config.toml
arch = "transformer"
norm = "layernorm"
init = "kaiming_normal"
residual_init = "zero_last"
shampoo_beta = 0.99
eps = 1e-08
max_precond_dim = 1024
adamw_lr_other_params = 0.0018
epochs = 20.6
Rows from block 9 of a small CTC audio transcriber, named by matrix and row number. Rows with one number belong to one neuron. Each number is 128 + 24 x the weight over its row's rms, rounded and kept within 0 to 255. All counts start at 0. Numbers have three digits each.
Before each neuron's rows are labels from the 100 clips, of 14976, where the neuron reaches its highest value: "top examples" is what is common among them. Only what is clearly more common there than usual is listed. The data: short read English sentences (LibriTTS-R). In brackets: how many of the 100, against the usual share in percent.
# fc1: MLP up (model.blocks.9.mlp.fc1.weight, 1280x320), inputs 192-255
# fc2: MLP down (model.blocks.9.mlp.fc2.weight, 320x1280, transposed), outputs 192-255

top examples: the word "i" (39 vs 18.2)
fc1.509:165116137115151094128104094129122120132141116127150132116119087093159140162089145134139117142156167153144151163123139172145075127125137135118152170151135096157152149115129080092130142159117116
fc2.509:109154129142099136139155164132151157148145130172143135140142194148106113119150108171156141124168129129149137124111125147147178115105177113116104136116108167127129107095077135141097118142165136

top examples: the word "the" (60 vs 24.9)
fc1.423:101134148137118154148120139112153124154107091084094110107132121119107100099105144118128142079093142152120114109150152163144130159150158115094116166092133148123118128128136117142165134149131149
fc2.423:151173115156150129145185139103120094132165145148125087137141086101140176090083130135153112179101106183140105126103146097105096152107109188105165137168108094059136119135183123112105161179119122

top examples: the word "i" (51 vs 18.2); the word "don't" (32 vs 2.3)
fc1.327:099100127135135124110114120139150105073139087161136100159098121144143163102102132127097137097148143126162112099097108083127094101143145133163112137119119062129072131119105146117092109126113142
fc2.327:148131125139116128105101097159098160150114156129173096122122108135108135091146120120157097147113093140105126079160147167116119106132138151118137118151142138118106129113108179149159130139148152

top examples: the word "mr" (69 vs 1.3)
fc1.621:160107159124125072130097119126138153124138194132114125145156104183139161117124151158155106085111098143124124140075125095093097136104143089117112117121090128122094144122080138174162130140134107
fc2.621:109109141176188149143129095150119105125114123084109101135157166147137127162128147182087122125143129150160123180172132159097135088149147154086102117134109102173157100150129126107085122089098134

top examples: the word "the" (79 vs 24.9)
fc1.77:126110111136067143136132149119129123139127111112134118165121134126134147111099115134107137132116132120112143140129111112142126148156101114136132151091104142170126099095122122151156096109113093
fc2.77:145153173129131110136178078137139105137126135128147130126156109147091134115150146153130151146130114143133083115122168114131107128124130108166140132099113139112090161088051129115119130149130112

top examples: the word "mr" (46 vs 1.3)
fc1.322:145157087092125139135101105155115119150128137112124113105151112108173136061184102156146092134150143114129129123112128112159144130203156112169129091132160163105152126170130120111106078149130182
fc2.322:146136094122198112144149146155126120163110138132113120134153108130108145122128146072104150134127126145126153127120074105109115088138110063166139135130108080146134101116102149148122116127105111

top examples: the word "him" (29 vs 3.9)
fc1.137:149165104116128107125150123139135133137127095182131084135124141113117178090169088145130119122116124143135142157128150187163135146093153116106105087129115157139101121125104118104142146129106113
fc2.137:126132104134125135125120150098058151118143166132098136113123129137152162128076153174096108117069101135133120173086086136165112136159136118169124147112136129130147103149122117091097149153122109

top examples: the word "him" (48 vs 3.9)
fc1.6:123140120132124103160097153156142097130134148127139122107103141110142140185113097155139140149122120088154133102139109146145173132127136138124138130184143124163113130143134138091159117142101077
fc2.6:177162111139087148120155125097101082133123145114128137115198136096127171148150111100119076131135114110166141134131129125127127153145123131120157121102125126075106126141139111152121150123109148

top examples: the word "mr" (25 vs 1.3)
fc1.552:114151154100090108141153138119129119129117125130154163117152091140128093177134138116140140116128154096117187132132149141147115103081098164119112110105172152153115122131156180149105138115125087
fc2.552:111146143124123154163133112122097123128137130102144133127128140149114149125124153157165131167152095171120125108098129124135083113160072103141120117129126148155125131110122081085132159179147157

top examples: the word "mr" (41 vs 1.3)
fc1.388:130144102089119143089071109157125140111100111171113095117122111164141107120094145192135085107131105122085117169106131118133144160166126161115091112161110154150092141178147163160133133141112138
fc2.388:104143133135110126108177098133132138141110149155063156131119174062150112120110132136149133122137122141103083134113097164154114086108141116106117115139138153099116137106115134098145088116160068

top examples: the word "i" (40 vs 18.2)
fc1.364:139160105141133128102130125165124135099134107101162128132131110140156116136106116153149084126163131111136155113102104163140142165167122133116145131090153122136112091146129145140088144100128177
fc2.364:083123138123127092133132143128145135138114129150112085108093069116132078113082108144179117158159123175105127111140120103150165146120134147126135126109139098119107127139108126140129136146116096

top examples: the word "the" (51 vs 24.9)
fc1.187:091130082111140130129157118089129136139164102077134108095151132107107122119094131085135144106121134193117131169085159160130127130137131136068138111159153130141124176145136114200127129144135141
fc2.187:095117153104142118093154103185062139153134125118139112151108107102117131131144090123106129146132148125069125138133114092139126122174137093142108150116099114092176110141124103117116134150113153

top examples: the word "mr" (30 vs 1.3)
fc1.447:151110114110080138142156118124098120135148079147163121172141140111130117163158133180063082142105136128134115097114146119115160127074087088105116162157140142140124143156155130149147111159172134
fc2.447:144119146101146123150147118137117145135091144091100129095139144144138115077135122163146122098172123152120133167139111181114134093140112136161098120140085124112110114089176159121175141147136097

top examples: the word "i" (40 vs 18.2)
fc1.709:149146119155131117106114122141089115107120072115136127154144115134146176155109118132129081146138114124110141163145121158117135117165118113129139142097127110119161110139104124183115146081120129
fc2.709:169120127172108103151080172152106130114139148181114135110132140118175118102107086131123145166133108116112115118089152110136122134139152139144110135136098144171092166103133140132126096093122090

top examples: the word "i" (52 vs 18.2)
fc1.158:146139157154143117108131110122155143115109117161137121144133140084129130107095123109146114143161105141160115131121142159153140132118132110135120157166096124134102164112135131138101094113111121
fc2.158:097170178135136092109138145114061122132139164123116109102160102128117126146175158127100143141119093113117135138158122074130164145077114112127099073097149164117155166146139130153101139110157076

top examples: the word "are" (27 vs 3.3)
fc1.207:087109145099174080148136084129133142097151156132174117118080161109143141134141119133122128137156081176093128106084079120152099094095168126126149158180154107176106135140170144109107125135112088
fc2.207:140142169097175148111112084158143115161129101126150129097129146133121145152119150126142142135100121096117064089096099131127109143142086092111146100173160130162141134099110102124154118133139129