From a checkpoint of a small CTC audio transcriber.
Training: soap at rate 0.0011, batches of 64.
Rows from block 8 of a small CTC audio transcriber, named by matrix and row number. Rows with one number belong to one neuron. Each number is 200 + 40 x the weight over its row's rms, rounded and kept within 0 to 999. All counts start at 0.
After each neuron's rows are labels from the 100 clips, of 14976, where the neuron reaches its highest value: "loudest" is the band of the loudest frequency at the time of the peak; "strongest on" is what is common among them. Only what is clearly more common there than usual is listed. The data: short read English sentences (LibriTTS-R). In brackets: how many of the 100.
# fc1: MLP up (model.blocks.8.mlp.fc1.weight, 1280x320), inputs 0-79
# fc2: MLP down (model.blocks.8.mlp.fc2.weight, 320x1280, transposed), outputs 0-79

fc1.757,276,190,211,232,247,167,264,176,213,209,219,227,183,207,188,195,217,210,202,159,171,118,191,211,272,160,235,228,115,180,192,159,198,195,202,105,237,169,253,196,266,242,191,219,225,240,208,231,185,207,201,160,165,268,86,268,236,257,185,284,165,200,223,223,204,188,151,204,209,188,173,168,199,172,234,211,154,179,169,229
fc2.757,162,182,193,215,193,228,218,173,203,241,144,124,139,157,178,253,241,193,242,203,179,171,199,209,253,108,150,191,218,77,134,198,229,183,228,208,186,140,229,262,204,181,220,223,190,229,244,167,181,233,163,136,168,201,183,165,241,181,204,196,188,202,133,262,172,248,311,229,221,139,159,215,209,168,231,180,216,195,250,186
loudest: 2000 to 4000 Hz (26)
strongest on: the word "she" (36)

fc1.137,224,171,134,206,116,230,220,261,223,198,194,228,146,235,155,185,226,95,158,265,228,226,193,216,219,194,162,207,190,236,249,243,110,167,203,204,224,257,170,205,204,209,154,165,244,192,166,118,163,191,227,201,215,239,193,276,227,198,261,242,244,173,197,198,275,339,226,179,193,163,162,148,260,208,182,171,133,229,184,193
fc2.137,172,253,221,205,182,217,234,207,184,231,226,256,197,254,211,198,232,118,236,208,210,212,170,119,208,223,225,179,192,243,157,132,257,152,199,228,201,158,196,286,218,194,215,227,218,138,182,185,221,187,299,185,105,197,198,215,247,209,136,203,126,188,215,177,135,186,261,195,160,216,174,162,179,259,245,208,225,147,185,213
loudest: 500 to 1000 Hz (34); 250 to 500 Hz (33)
strongest on: the word "it" (36)

fc1.0,127,262,216,148,130,151,162,231,251,217,250,143,247,155,247,173,209,188,197,205,259,231,200,219,225,149,189,245,289,250,89,199,231,196,235,188,133,220,242,236,194,223,195,224,240,133,206,219,198,273,254,209,195,231,195,153,181,184,195,177,260,196,177,186,157,167,252,143,163,202,208,193,152,270,186,193,182,216,212,213
fc2.0,206,179,207,203,195,308,196,135,212,201,267,278,191,171,172,285,267,209,186,242,161,198,172,186,202,177,305,225,193,173,233,225,221,199,169,200,162,206,158,217,180,217,229,174,216,196,209,190,254,186,181,190,203,193,249,245,182,216,206,227,224,220,157,273,223,253,183,207,146,164,268,185,197,170,240,154,185,224,161,163
loudest: 250 to 500 Hz (35)
strongest on: the word "you" (55); the word "not" (35); the word "do" (33)

fc1.146,191,122,241,248,193,215,194,212,162,153,186,227,159,233,207,159,134,206,253,227,248,183,246,306,248,215,196,191,175,223,177,203,142,177,135,170,159,173,251,192,240,193,264,208,195,197,221,144,238,273,242,264,195,259,226,241,228,210,202,150,215,238,217,253,78,262,215,233,128,211,145,281,207,198,236,213,288,215,154,253
fc2.146,196,179,182,212,161,188,220,214,302,179,164,192,159,294,162,133,277,209,236,217,199,184,174,134,159,191,180,213,206,149,263,206,168,262,186,268,304,176,194,222,255,168,140,227,173,246,292,212,117,187,202,141,190,131,185,225,183,263,195,231,158,216,250,175,199,201,182,152,257,133,239,173,240,269,201,172,170,270,220,261
loudest: 2000 to 4000 Hz (47)
strongest on: the word "she" (56)

fc1.395,160,119,190,258,211,205,190,211,165,240,182,208,127,245,191,219,229,186,139,248,229,243,194,112,282,168,196,161,221,265,219,220,237,179,282,162,135,188,246,182,196,199,239,185,190,219,175,191,248,221,151,214,249,206,124,173,212,176,159,145,190,236,223,228,250,238,121,265,249,116,204,210,208,172,215,274,268,301,226,151
fc2.395,179,197,204,127,224,236,196,167,227,176,191,197,202,168,145,247,184,199,182,176,195,151,218,247,198,188,165,150,234,169,196,89,131,218,177,150,254,171,186,204,204,176,117,217,290,214,233,219,214,191,186,278,226,175,264,178,176,203,203,244,176,254,250,181,175,155,225,199,220,159,184,194,203,204,161,200,113,181,200,153
loudest: 250 to 500 Hz (50)
strongest on: the word "he" (69)

fc1.458,238,214,169,252,241,213,170,217,199,142,154,211,208,188,182,138,167,170,211,154,199,260,260,219,206,209,197,258,163,169,171,217,250,196,172,158,265,254,164,212,192,321,209,178,157,131,157,256,139,232,194,200,233,254,200,198,150,130,136,161,193,209,246,238,144,137,206,206,183,170,110,201,250,217,173,171,271,242,206,213
fc2.458,258,164,173,228,250,203,223,127,238,216,273,188,206,160,237,164,127,221,162,202,164,251,128,203,195,131,208,184,196,140,219,241,185,162,183,167,184,239,191,182,155,218,170,223,232,248,143,107,279,154,240,149,232,200,167,243,221,245,152,198,182,138,272,173,194,118,206,210,133,339,199,218,145,158,207,245,207,227,237,175
loudest: 500 to 1000 Hz (29)
strongest on: the word "boy" (32)

fc1.629,156,170,164,277,199,247,171,189,178,146,232,192,223,148,167,175,132,235,217,148,208,216,173,177,122,199,166,185,155,279,140,228,230,116,241,184,178,213,163,284,219,284,194,183,173,222,277,164,137,196,225,203,211,180,176,270,232,175,248,212,107,178,190,143,160,191,152,128,178,226,224,212,189,219,245,215,176,148,154,272
fc2.629,176,237,179,224,188,235,242,185,241,283,254,209,278,203,171,184,199,180,171,205,254,150,244,172,130,202,262,214,244,266,156,207,218,198,253,150,174,189,223,221,232,243,229,210,210,217,181,120,209,299,189,220,132,167,235,182,235,188,138,217,242,298,220,150,191,162,184,246,124,166,209,212,187,238,210,174,189,255,110,199
loudest: 2000 to 4000 Hz (39)
strongest on: the word "i" (67); the word "you" (41); the word "should" (25)

fc1.438,182,224,216,231,254,139,216,221,173,269,214,193,170,209,196,221,304,237,164,201,198,262,216,108,216,218,256,270,169,183,243,224,187,211,262,226,245,283,265,141,185,204,139,192,192,222,220,155,154,166,171,234,273,255,161,209,164,147,219,257,203,143,182,199,248,203,212,194,155,221,202,211,253,288,270,222,220,185,218,226
fc2.438,257,220,190,243,238,126,164,152,155,288,258,266,191,151,193,245,189,203,122,156,195,256,145,220,160,156,195,215,219,176,246,155,201,253,203,87,158,194,158,205,240,228,121,216,183,237,234,185,212,203,196,146,219,138,223,264,214,329,211,202,158,252,226,222,190,161,184,237,187,215,217,188,229,191,147,207,142,170,176,163
loudest: 250 to 500 Hz (46)
strongest on: the word "be" (28)

fc1.577,127,186,205,101,170,233,216,213,221,134,177,211,154,162,273,179,279,156,205,162,215,169,220,258,243,248,215,179,204,203,173,187,248,214,187,183,169,192,150,218,191,204,126,208,231,250,170,212,195,180,197,193,190,221,216,270,234,227,244,169,169,236,196,334,230,262,176,184,245,224,261,191,171,232,217,221,220,190,302,224
fc2.577,201,166,180,243,187,187,175,224,200,243,159,223,261,276,212,187,196,97,285,243,231,202,224,211,227,166,252,237,155,134,179,163,195,238,138,261,224,153,153,191,173,189,183,224,196,169,217,249,201,151,214,175,228,160,272,170,176,207,214,137,157,182,253,223,159,177,240,191,264,224,172,196,164,216,198,288,208,212,292,202
loudest: 4000 to 8000 Hz (28)
strongest on: the word "mr" (27)

fc1.413,209,245,219,229,269,227,152,233,217,228,237,214,183,208,171,199,237,221,273,151,272,196,194,189,214,158,228,204,179,162,226,230,195,212,208,208,185,168,279,205,221,110,262,227,219,172,172,212,208,270,121,238,251,178,164,170,189,119,145,190,220,217,182,169,308,175,208,144,153,168,187,223,188,175,220,206,139,210,226,193
fc2.413,251,201,240,227,242,149,207,257,205,218,247,174,241,112,253,162,200,223,186,195,239,218,213,257,226,170,148,163,241,144,190,190,130,219,261,195,171,198,148,205,160,187,184,164,211,249,277,207,181,196,186,242,224,278,254,208,220,164,246,158,176,226,153,207,154,158,92,222,241,171,197,185,231,224,172,177,202,271,236,220
loudest: 4000 to 8000 Hz (55)
strongest on: the word "is" (26)

fc1.429,172,187,162,261,187,178,232,144,171,254,153,218,156,239,203,236,145,193,271,168,211,172,213,175,232,246,230,266,210,204,178,193,130,209,198,185,172,294,146,206,221,158,160,226,203,180,216,137,116,114,241,175,95,219,207,203,211,180,251,224,278,130,150,340,235,155,274,162,203,188,217,160,125,215,178,239,157,225,133,147
fc2.429,220,205,164,197,234,207,258,100,207,194,225,238,266,138,192,195,209,203,213,209,99,154,197,287,140,139,168,190,174,226,263,137,195,208,227,176,226,233,199,204,204,286,200,198,174,212,192,72,177,184,130,201,286,175,175,220,151,218,214,203,258,269,196,162,190,259,226,250,210,212,152,138,194,174,266,201,184,227,201,159
loudest: 250 to 500 Hz (45)
strongest on: the word "there" (29)

fc1.58,157,206,183,219,267,216,281,211,163,188,164,211,257,277,218,248,207,170,219,171,207,265,264,243,217,145,212,172,203,226,205,218,178,216,205,237,201,187,168,176,142,121,232,192,163,227,183,190,251,201,261,239,196,98,181,250,277,249,160,196,192,195,181,150,224,160,183,243,207,214,113,234,192,139,205,167,226,183,258,167
fc2.58,198,209,172,248,234,210,249,147,174,178,241,229,197,185,201,211,191,195,208,223,135,114,254,193,235,295,170,294,294,233,193,160,193,169,180,163,238,162,247,218,256,158,222,186,229,257,182,164,194,182,248,247,137,158,190,267,231,130,242,190,240,189,86,207,221,187,263,199,173,203,243,209,232,177,202,208,138,190,183,133
loudest: 500 to 1000 Hz (37)
strongest on: the word "night" (25)

fc1.371,192,244,212,209,227,166,220,224,313,197,213,193,241,193,230,241,209,177,228,172,272,198,203,147,239,267,206,210,182,207,239,160,208,228,195,182,229,281,251,192,247,174,191,135,255,178,115,183,204,184,174,229,209,137,245,166,188,221,186,204,225,228,151,242,195,258,212,155,224,127,239,202,203,187,167,218,169,185,197,182
fc2.371,214,152,195,228,165,153,214,184,127,208,177,170,175,260,160,155,217,146,221,117,235,184,188,210,165,223,212,196,169,166,186,235,224,158,224,210,211,162,207,131,141,198,200,281,187,209,221,213,219,172,102,167,186,177,157,242,155,217,246,253,186,217,206,181,204,215,217,211,237,236,156,292,191,233,276,170,262,155,96,231
loudest: 250 to 500 Hz (46)
strongest on: the word "me" (65)

fc1.321,208,218,196,227,296,226,163,240,158,251,239,215,135,251,206,210,203,265,284,192,167,227,180,209,202,212,187,219,130,222,214,168,200,210,193,209,231,135,221,164,158,239,196,271,183,162,207,212,134,86,231,222,178,222,210,244,216,196,172,157,200,209,213,240,115,195,203,271,189,203,205,157,208,255,179,200,225,174,240,195
fc2.321,184,132,206,212,167,215,204,276,231,111,137,262,303,218,200,240,202,191,245,253,134,184,189,184,206,206,208,217,230,184,240,131,131,229,180,162,199,206,236,209,157,190,256,238,227,189,175,251,270,181,274,228,200,248,209,191,250,127,284,117,193,202,252,188,232,250,180,191,248,169,175,201,154,102,208,154,189,208,237,166
loudest: 4000 to 8000 Hz (42)
strongest on: the word "said" (66); the word "he" (35)

fc1.461,221,153,148,207,205,269,214,201,225,150,194,188,179,211,155,191,155,268,232,226,182,257,172,198,186,133,227,208,213,236,180,276,154,181,193,199,200,196,183,122,241,164,230,206,148,185,160,219,216,245,122,255,228,187,134,224,291,196,181,182,225,240,192,187,163,192,146,183,211,217,183,156,195,163,170,182,180,194,136,179
fc2.461,147,134,190,147,207,161,146,218,134,168,198,181,250,143,160,189,164,119,175,166,253,165,187,159,208,155,169,229,237,217,228,224,188,304,193,204,234,128,216,243,187,140,123,246,178,226,247,173,172,209,310,238,162,132,157,192,114,179,232,177,249,233,163,179,221,175,233,172,192,193,184,262,153,241,228,181,189,257,160,215
loudest: 500 to 1000 Hz (43)
strongest on: the word "so" (28)

fc1.626,239,203,250,287,232,251,150,162,198,186,198,188,238,188,231,212,192,179,256,203,165,223,135,227,206,145,191,247,200,198,187,209,188,226,183,208,167,142,300,274,285,192,155,258,206,244,302,261,191,183,172,160,229,165,156,269,138,195,220,204,257,160,225,211,256,268,137,220,187,198,218,165,165,245,230,129,244,157,178,266
fc2.626,204,172,213,165,159,198,236,266,199,209,135,221,188,267,172,146,209,181,219,210,273,193,166,168,151,153,241,186,187,143,236,207,185,283,179,122,176,168,160,143,142,156,238,162,186,201,200,163,209,174,147,144,262,269,165,215,209,279,286,304,144,279,219,202,176,174,215,193,164,162,176,210,220,208,142,276,179,236,193,159
loudest: 250 to 500 Hz (40); 500 to 1000 Hz (35)
strongest on: the word "it" (30)

fc1.718,134,218,213,166,171,209,154,216,206,185,99,286,124,185,199,204,198,162,171,270,223,135,158,202,222,181,226,224,229,253,206,205,307,323,248,144,96,214,184,196,190,235,258,245,161,234,241,193,219,189,198,176,240,180,213,180,226,198,168,155,170,169,249,220,207,216,169,129,251,170,215,275,270,270,180,174,185,223,221,186
fc2.718,215,126,144,245,163,179,216,191,223,210,258,212,172,239,247,217,243,175,262,184,167,217,178,248,193,167,245,243,202,195,234,193,152,202,228,292,193,207,180,191,223,225,172,207,219,242,187,172,276,252,185,165,197,227,113,213,256,168,168,122,214,250,110,104,209,182,229,218,218,152,178,121,122,278,155,227,200,275,148,230
loudest: 500 to 1000 Hz (25)
strongest on: the word "i" (65); the word "don't" (57); the word "have" (28)

fc1.2,130,215,249,178,213,179,240,168,185,166,290,158,266,194,150,196,195,194,249,261,179,174,230,187,162,198,187,138,180,197,181,173,214,214,169,173,149,221,181,236,173,287,202,249,165,187,216,217,160,238,210,153,215,191,180,185,248,280,169,211,238,216,191,207,209,183,248,153,218,202,156,177,182,209,199,230,170,215,199,233
fc2.2,271,209,245,185,177,165,300,267,195,123,171,138,190,229,201,218,218,273,203,243,160,247,256,251,176,176,191,309,209,196,270,229,208,187,239,124,197,172,285,239,208,241,217,244,214,172,194,156,220,184,249,194,224,188,213,230,205,198,130,258,219,246,197,268,166,167,183,196,163,195,244,224,177,279,222,214,191,214,171,227
loudest: 2000 to 4000 Hz (85)
strongest on: the word "much" (36); the word "such" (27)

fc1.677,261,197,161,246,202,199,143,183,184,258,183,141,198,115,249,167,209,167,234,181,149,266,184,205,227,149,160,158,256,266,171,102,201,150,226,188,147,288,336,229,191,137,207,231,185,194,226,189,255,198,213,210,196,181,158,192,234,163,226,148,161,205,225,236,193,213,140,244,183,191,238,156,169,200,136,212,219,199,271,182
fc2.677,269,177,117,194,136,116,189,223,255,219,197,232,191,245,156,194,237,196,146,251,166,151,119,233,209,206,233,156,228,220,236,226,155,194,191,180,212,204,186,174,257,192,210,221,197,175,211,242,249,147,183,229,275,149,226,208,188,262,69,220,250,221,185,166,262,198,267,193,240,138,229,171,214,208,228,168,160,156,210,162
loudest: 2000 to 4000 Hz (58)
strongest on: the word "of" (28)

fc1.658,216,178,274,222,200,240,149,201,171,274,223,221,121,205,200,220,242,201,180,152,242,201,166,165,194,221,198,250,265,174,179,135,274,189,113,165,144,157,243,178,203,174,217,180,176,214,199,135,218,176,232,225,284,159,155,210,181,240,207,246,173,163,106,170,192,233,216,228,204,248,167,242,238,185,135,179,215,232,117,251
fc2.658,232,265,200,143,148,204,201,185,252,175,194,166,238,181,198,200,218,274,242,236,207,284,197,206,232,140,275,191,195,186,164,136,178,202,190,171,178,226,153,200,115,165,202,236,178,179,209,94,192,233,202,199,271,99,200,214,177,160,251,231,198,206,208,215,256,151,164,198,266,275,251,155,217,188,202,202,127,245,227,177
loudest: 500 to 1000 Hz (31)
strongest on: text has "perhaps" (26)

fc1.595,159,175,170,240,232,148,335,250,196,195,181,178,160,194,134,148,227,166,287,204,277,138,282,136,167,146,228,202,198,256,196,191,239,227,178,143,249,218,198,194,181,187,239,184,164,289,199,235,197,211,209,176,149,196,228,242,202,171,247,166,201,191,156,211,235,160,185,197,149,319,185,197,244,151,239,182,172,103,203,204
fc2.595,199,145,202,205,169,132,136,292,212,253,255,219,219,195,154,232,219,192,238,228,154,258,150,236,127,133,192,203,161,166,279,212,146,250,188,230,253,106,230,202,134,291,206,183,169,164,238,252,228,190,206,194,214,202,231,223,263,215,186,213,226,148,197,200,235,275,163,246,232,111,257,215,179,202,266,207,169,269,187,200
loudest: 2000 to 4000 Hz (34)
strongest on: the word "she" (29)

fc1.685,209,204,243,221,122,179,160,135,240,161,155,195,229,223,251,165,158,257,200,227,187,189,192,204,144,240,167,225,223,221,214,109,154,203,239,265,142,207,167,153,172,244,255,255,193,190,232,177,173,172,251,239,180,202,180,146,214,218,221,182,192,195,224,242,183,221,193,217,285,137,212,156,289,198,171,191,280,161,201,172
fc2.685,224,208,181,218,199,235,219,230,232,222,175,175,202,164,148,244,203,238,242,190,183,192,144,177,162,247,169,170,200,239,166,160,137,272,171,206,302,230,202,220,133,173,169,201,237,196,232,223,184,271,199,255,177,202,269,252,179,245,177,265,239,171,188,192,217,186,164,141,187,172,147,223,186,231,163,216,186,204,204,261
loudest: 500 to 1000 Hz (33)
strongest on: the word "about" (30)

fc1.267,186,230,164,200,198,177,208,205,73,162,206,160,136,163,274,201,248,195,193,163,198,159,228,164,226,150,219,226,235,200,252,128,202,332,239,222,254,193,241,221,212,230,231,159,176,229,196,194,229,196,230,197,201,247,155,185,249,174,212,171,122,180,162,176,216,157,255,237,228,244,202,195,227,164,248,183,310,183,237,167
fc2.267,158,252,187,243,192,220,199,183,242,236,248,211,200,207,151,218,178,211,297,317,243,179,217,194,189,231,130,205,187,264,201,186,205,125,149,155,192,168,163,219,218,248,146,223,198,240,220,166,244,224,207,214,274,181,169,179,286,216,234,174,192,157,222,228,244,159,232,184,202,239,194,193,141,172,144,116,129,244,243,143
loudest: 500 to 1000 Hz (34)
strongest on: the word "up" (36)

fc1.35,280,162,182,148,219,143,200,127,179,269,239,222,235,158,204,260,161,196,154,193,238,147,183,209,211,147,233,213,198,206,171,162,220,186,160,247,128,261,233,178,230,184,181,216,107,197,181,172,291,258,168,188,202,214,124,213,182,245,204,162,205,125,167,197,159,223,129,231,237,211,178,239,229,192,255,203,191,237,141,239
fc2.35,196,207,216,221,338,191,223,183,214,145,118,155,216,199,187,157,248,287,262,289,224,204,169,127,177,222,154,244,270,212,151,205,225,177,224,143,220,166,245,160,209,173,155,236,242,235,205,161,182,207,192,239,124,205,246,226,177,227,181,237,170,182,179,171,131,205,211,173,253,199,182,250,152,178,224,142,147,168,183,189
loudest: 250 to 500 Hz (42)
strongest on: the word "i" (38); the word "think" (25)

fc1.314,263,241,206,299,142,210,129,222,181,181,164,246,197,261,224,144,172,232,250,118,235,204,193,149,161,195,118,244,201,163,157,207,158,164,202,110,236,232,227,243,206,141,223,236,217,183,189,210,196,167,264,213,225,219,145,200,113,183,142,160,159,162,269,99,232,171,133,156,89,276,254,207,210,233,196,248,214,164,190,159
fc2.314,209,217,192,151,235,165,177,228,243,186,260,174,149,194,219,230,240,247,274,212,143,174,193,211,180,193,297,218,91,197,211,265,192,200,184,250,205,146,215,174,154,305,224,204,203,255,207,153,223,222,206,252,166,162,200,200,136,142,255,108,157,250,166,140,150,159,232,174,233,171,165,252,253,269,230,119,255,218,153,212
loudest: 500 to 1000 Hz (49)
strongest on: the word "tell" (35)

fc1.596,226,197,276,152,124,155,178,147,177,104,173,167,209,232,129,140,193,260,215,144,174,163,222,220,161,219,220,200,229,150,202,232,245,189,244,276,174,229,237,183,186,298,122,215,207,223,191,210,263,220,147,169,201,180,239,199,135,215,229,155,185,244,174,214,235,150,246,225,159,227,167,212,220,236,181,169,195,180,204,185
fc2.596,181,215,133,144,219,170,135,197,187,267,213,271,256,207,224,169,138,243,244,166,234,155,241,162,249,160,202,224,156,172,184,179,192,221,232,281,225,244,191,202,134,230,204,151,196,228,231,154,107,199,163,151,202,194,213,205,230,258,191,245,156,208,248,179,239,170,132,168,169,274,181,184,238,213,313,175,148,211,222,198
loudest: 2000 to 4000 Hz (40)
strongest on: the word "she" (45)

fc1.526,179,168,223,146,228,222,173,222,197,198,190,227,185,290,180,168,188,234,223,211,256,136,124,262,190,224,255,198,204,205,166,214,118,156,161,225,162,247,122,247,236,238,246,210,200,199,161,145,103,116,220,198,174,208,191,246,294,293,192,224,246,194,201,137,232,129,194,250,187,152,215,157,144,295,124,247,130,224,202,140
fc2.526,131,181,169,164,144,155,203,180,155,209,192,169,191,234,191,229,159,189,257,213,228,178,193,223,185,174,248,213,208,165,202,212,164,212,224,188,245,102,248,175,109,173,182,132,190,221,267,206,172,217,215,186,203,186,144,147,230,170,235,180,282,202,221,233,101,240,203,214,183,192,210,190,198,159,248,214,147,178,234,252
loudest: 4000 to 8000 Hz (26)
strongest on: the word "my" (26)

fc1.179,143,208,147,166,191,221,249,269,209,209,145,206,198,196,149,229,189,187,143,119,228,198,200,229,205,144,187,200,153,194,195,163,164,174,152,144,200,156,186,192,247,224,147,227,192,158,150,224,191,146,272,173,227,245,301,195,151,226,216,180,226,188,164,158,200,170,143,237,187,218,206,257,224,150,149,257,196,187,244,243
fc2.179,255,311,152,215,204,151,170,212,138,190,328,238,150,167,159,205,233,178,188,177,147,111,253,225,193,118,197,152,126,178,233,221,230,206,170,227,204,197,240,230,176,224,156,208,206,211,171,183,165,213,186,172,209,167,171,198,166,213,150,247,210,192,212,199,226,244,239,151,114,176,263,230,209,180,218,222,207,223,229,229
loudest: 2000 to 4000 Hz (61)
strongest on: the word "she" (38)

fc1.284,140,276,222,206,166,227,264,230,185,184,287,229,238,274,250,199,127,166,146,235,165,228,218,183,195,212,235,211,199,230,199,175,216,184,215,184,264,105,244,158,242,161,298,161,207,218,151,180,245,216,180,186,202,247,116,210,191,233,188,143,202,202,178,167,197,183,211,205,194,217,183,162,178,198,192,203,225,209,192,210
fc2.284,230,225,215,236,144,174,207,154,216,218,185,145,211,175,129,171,248,186,242,178,172,185,193,154,211,180,191,189,217,181,176,197,275,236,217,153,230,240,190,178,195,153,193,209,234,191,186,182,230,303,196,198,167,166,191,172,212,244,175,204,150,153,229,301,122,243,195,238,193,144,290,181,168,193,198,176,158,194,200,179
loudest: 2000 to 4000 Hz (30); 4000 to 8000 Hz (29)
strongest on: the word "he" (74)

fc1.569,265,132,279,236,172,154,209,183,110,222,184,185,248,147,225,193,198,252,223,237,165,210,256,210,172,189,177,208,162,160,220,157,226,128,189,181,172,204,171,168,252,244,234,264,199,177,167,121,198,242,186,209,170,257,205,153,183,252,221,170,196,131,277,209,195,203,210,213,186,168,214,189,163,197,248,246,124,179,237,258
fc2.569,242,204,210,229,243,190,239,176,229,205,275,203,231,208,232,168,194,188,198,235,133,213,144,230,205,175,213,165,146,223,143,228,165,199,204,191,291,188,208,230,160,230,243,163,300,190,195,201,116,197,180,201,190,240,183,218,169,178,178,191,250,199,186,228,246,190,164,155,232,206,235,195,197,229,183,202,270,154,233,186
loudest: 500 to 1000 Hz (44)
strongest on: the word "that" (45); the word "was" (29)

fc1.110,201,165,192,180,136,111,296,174,151,172,191,183,241,174,172,204,199,230,161,143,217,207,197,234,208,131,200,169,154,277,246,230,195,192,256,149,213,212,220,224,164,223,209,234,204,123,155,185,202,256,252,153,296,172,187,206,173,243,141,177,183,171,211,257,235,159,203,192,253,201,209,106,141,195,189,237,160,209,184,262
fc2.110,164,199,212,240,234,206,167,223,243,230,214,188,249,207,141,181,163,201,208,215,193,163,173,197,194,232,256,153,220,110,208,239,232,216,172,173,170,207,192,190,221,284,193,279,199,212,203,203,205,172,245,142,155,226,243,181,201,251,212,202,253,200,148,231,177,256,208,223,124,213,183,195,228,178,227,254,131,245,189,127
loudest: 2000 to 4000 Hz (64)
strongest on: the word "i" (39); the word "shall" (32)

fc1.340,249,149,145,202,174,133,190,204,213,164,166,152,204,214,171,209,192,180,169,167,208,140,162,170,207,177,145,144,153,195,173,261,152,112,240,174,233,196,146,238,259,148,168,200,242,188,260,174,254,178,232,229,215,217,225,157,217,208,188,215,164,162,138,199,152,112,158,229,218,146,229,149,214,152,216,189,179,259,178,242
fc2.340,232,263,185,187,244,197,205,220,185,265,189,232,149,158,172,101,239,166,203,210,203,252,223,241,187,125,226,236,214,169,213,273,223,172,210,264,206,233,260,197,251,137,109,184,159,144,239,225,108,237,199,193,102,186,253,247,186,182,169,205,114,232,198,200,170,214,289,240,194,243,144,131,230,164,170,174,202,217,187,199
loudest: 500 to 1000 Hz (28)
strongest on: the word "little" (36)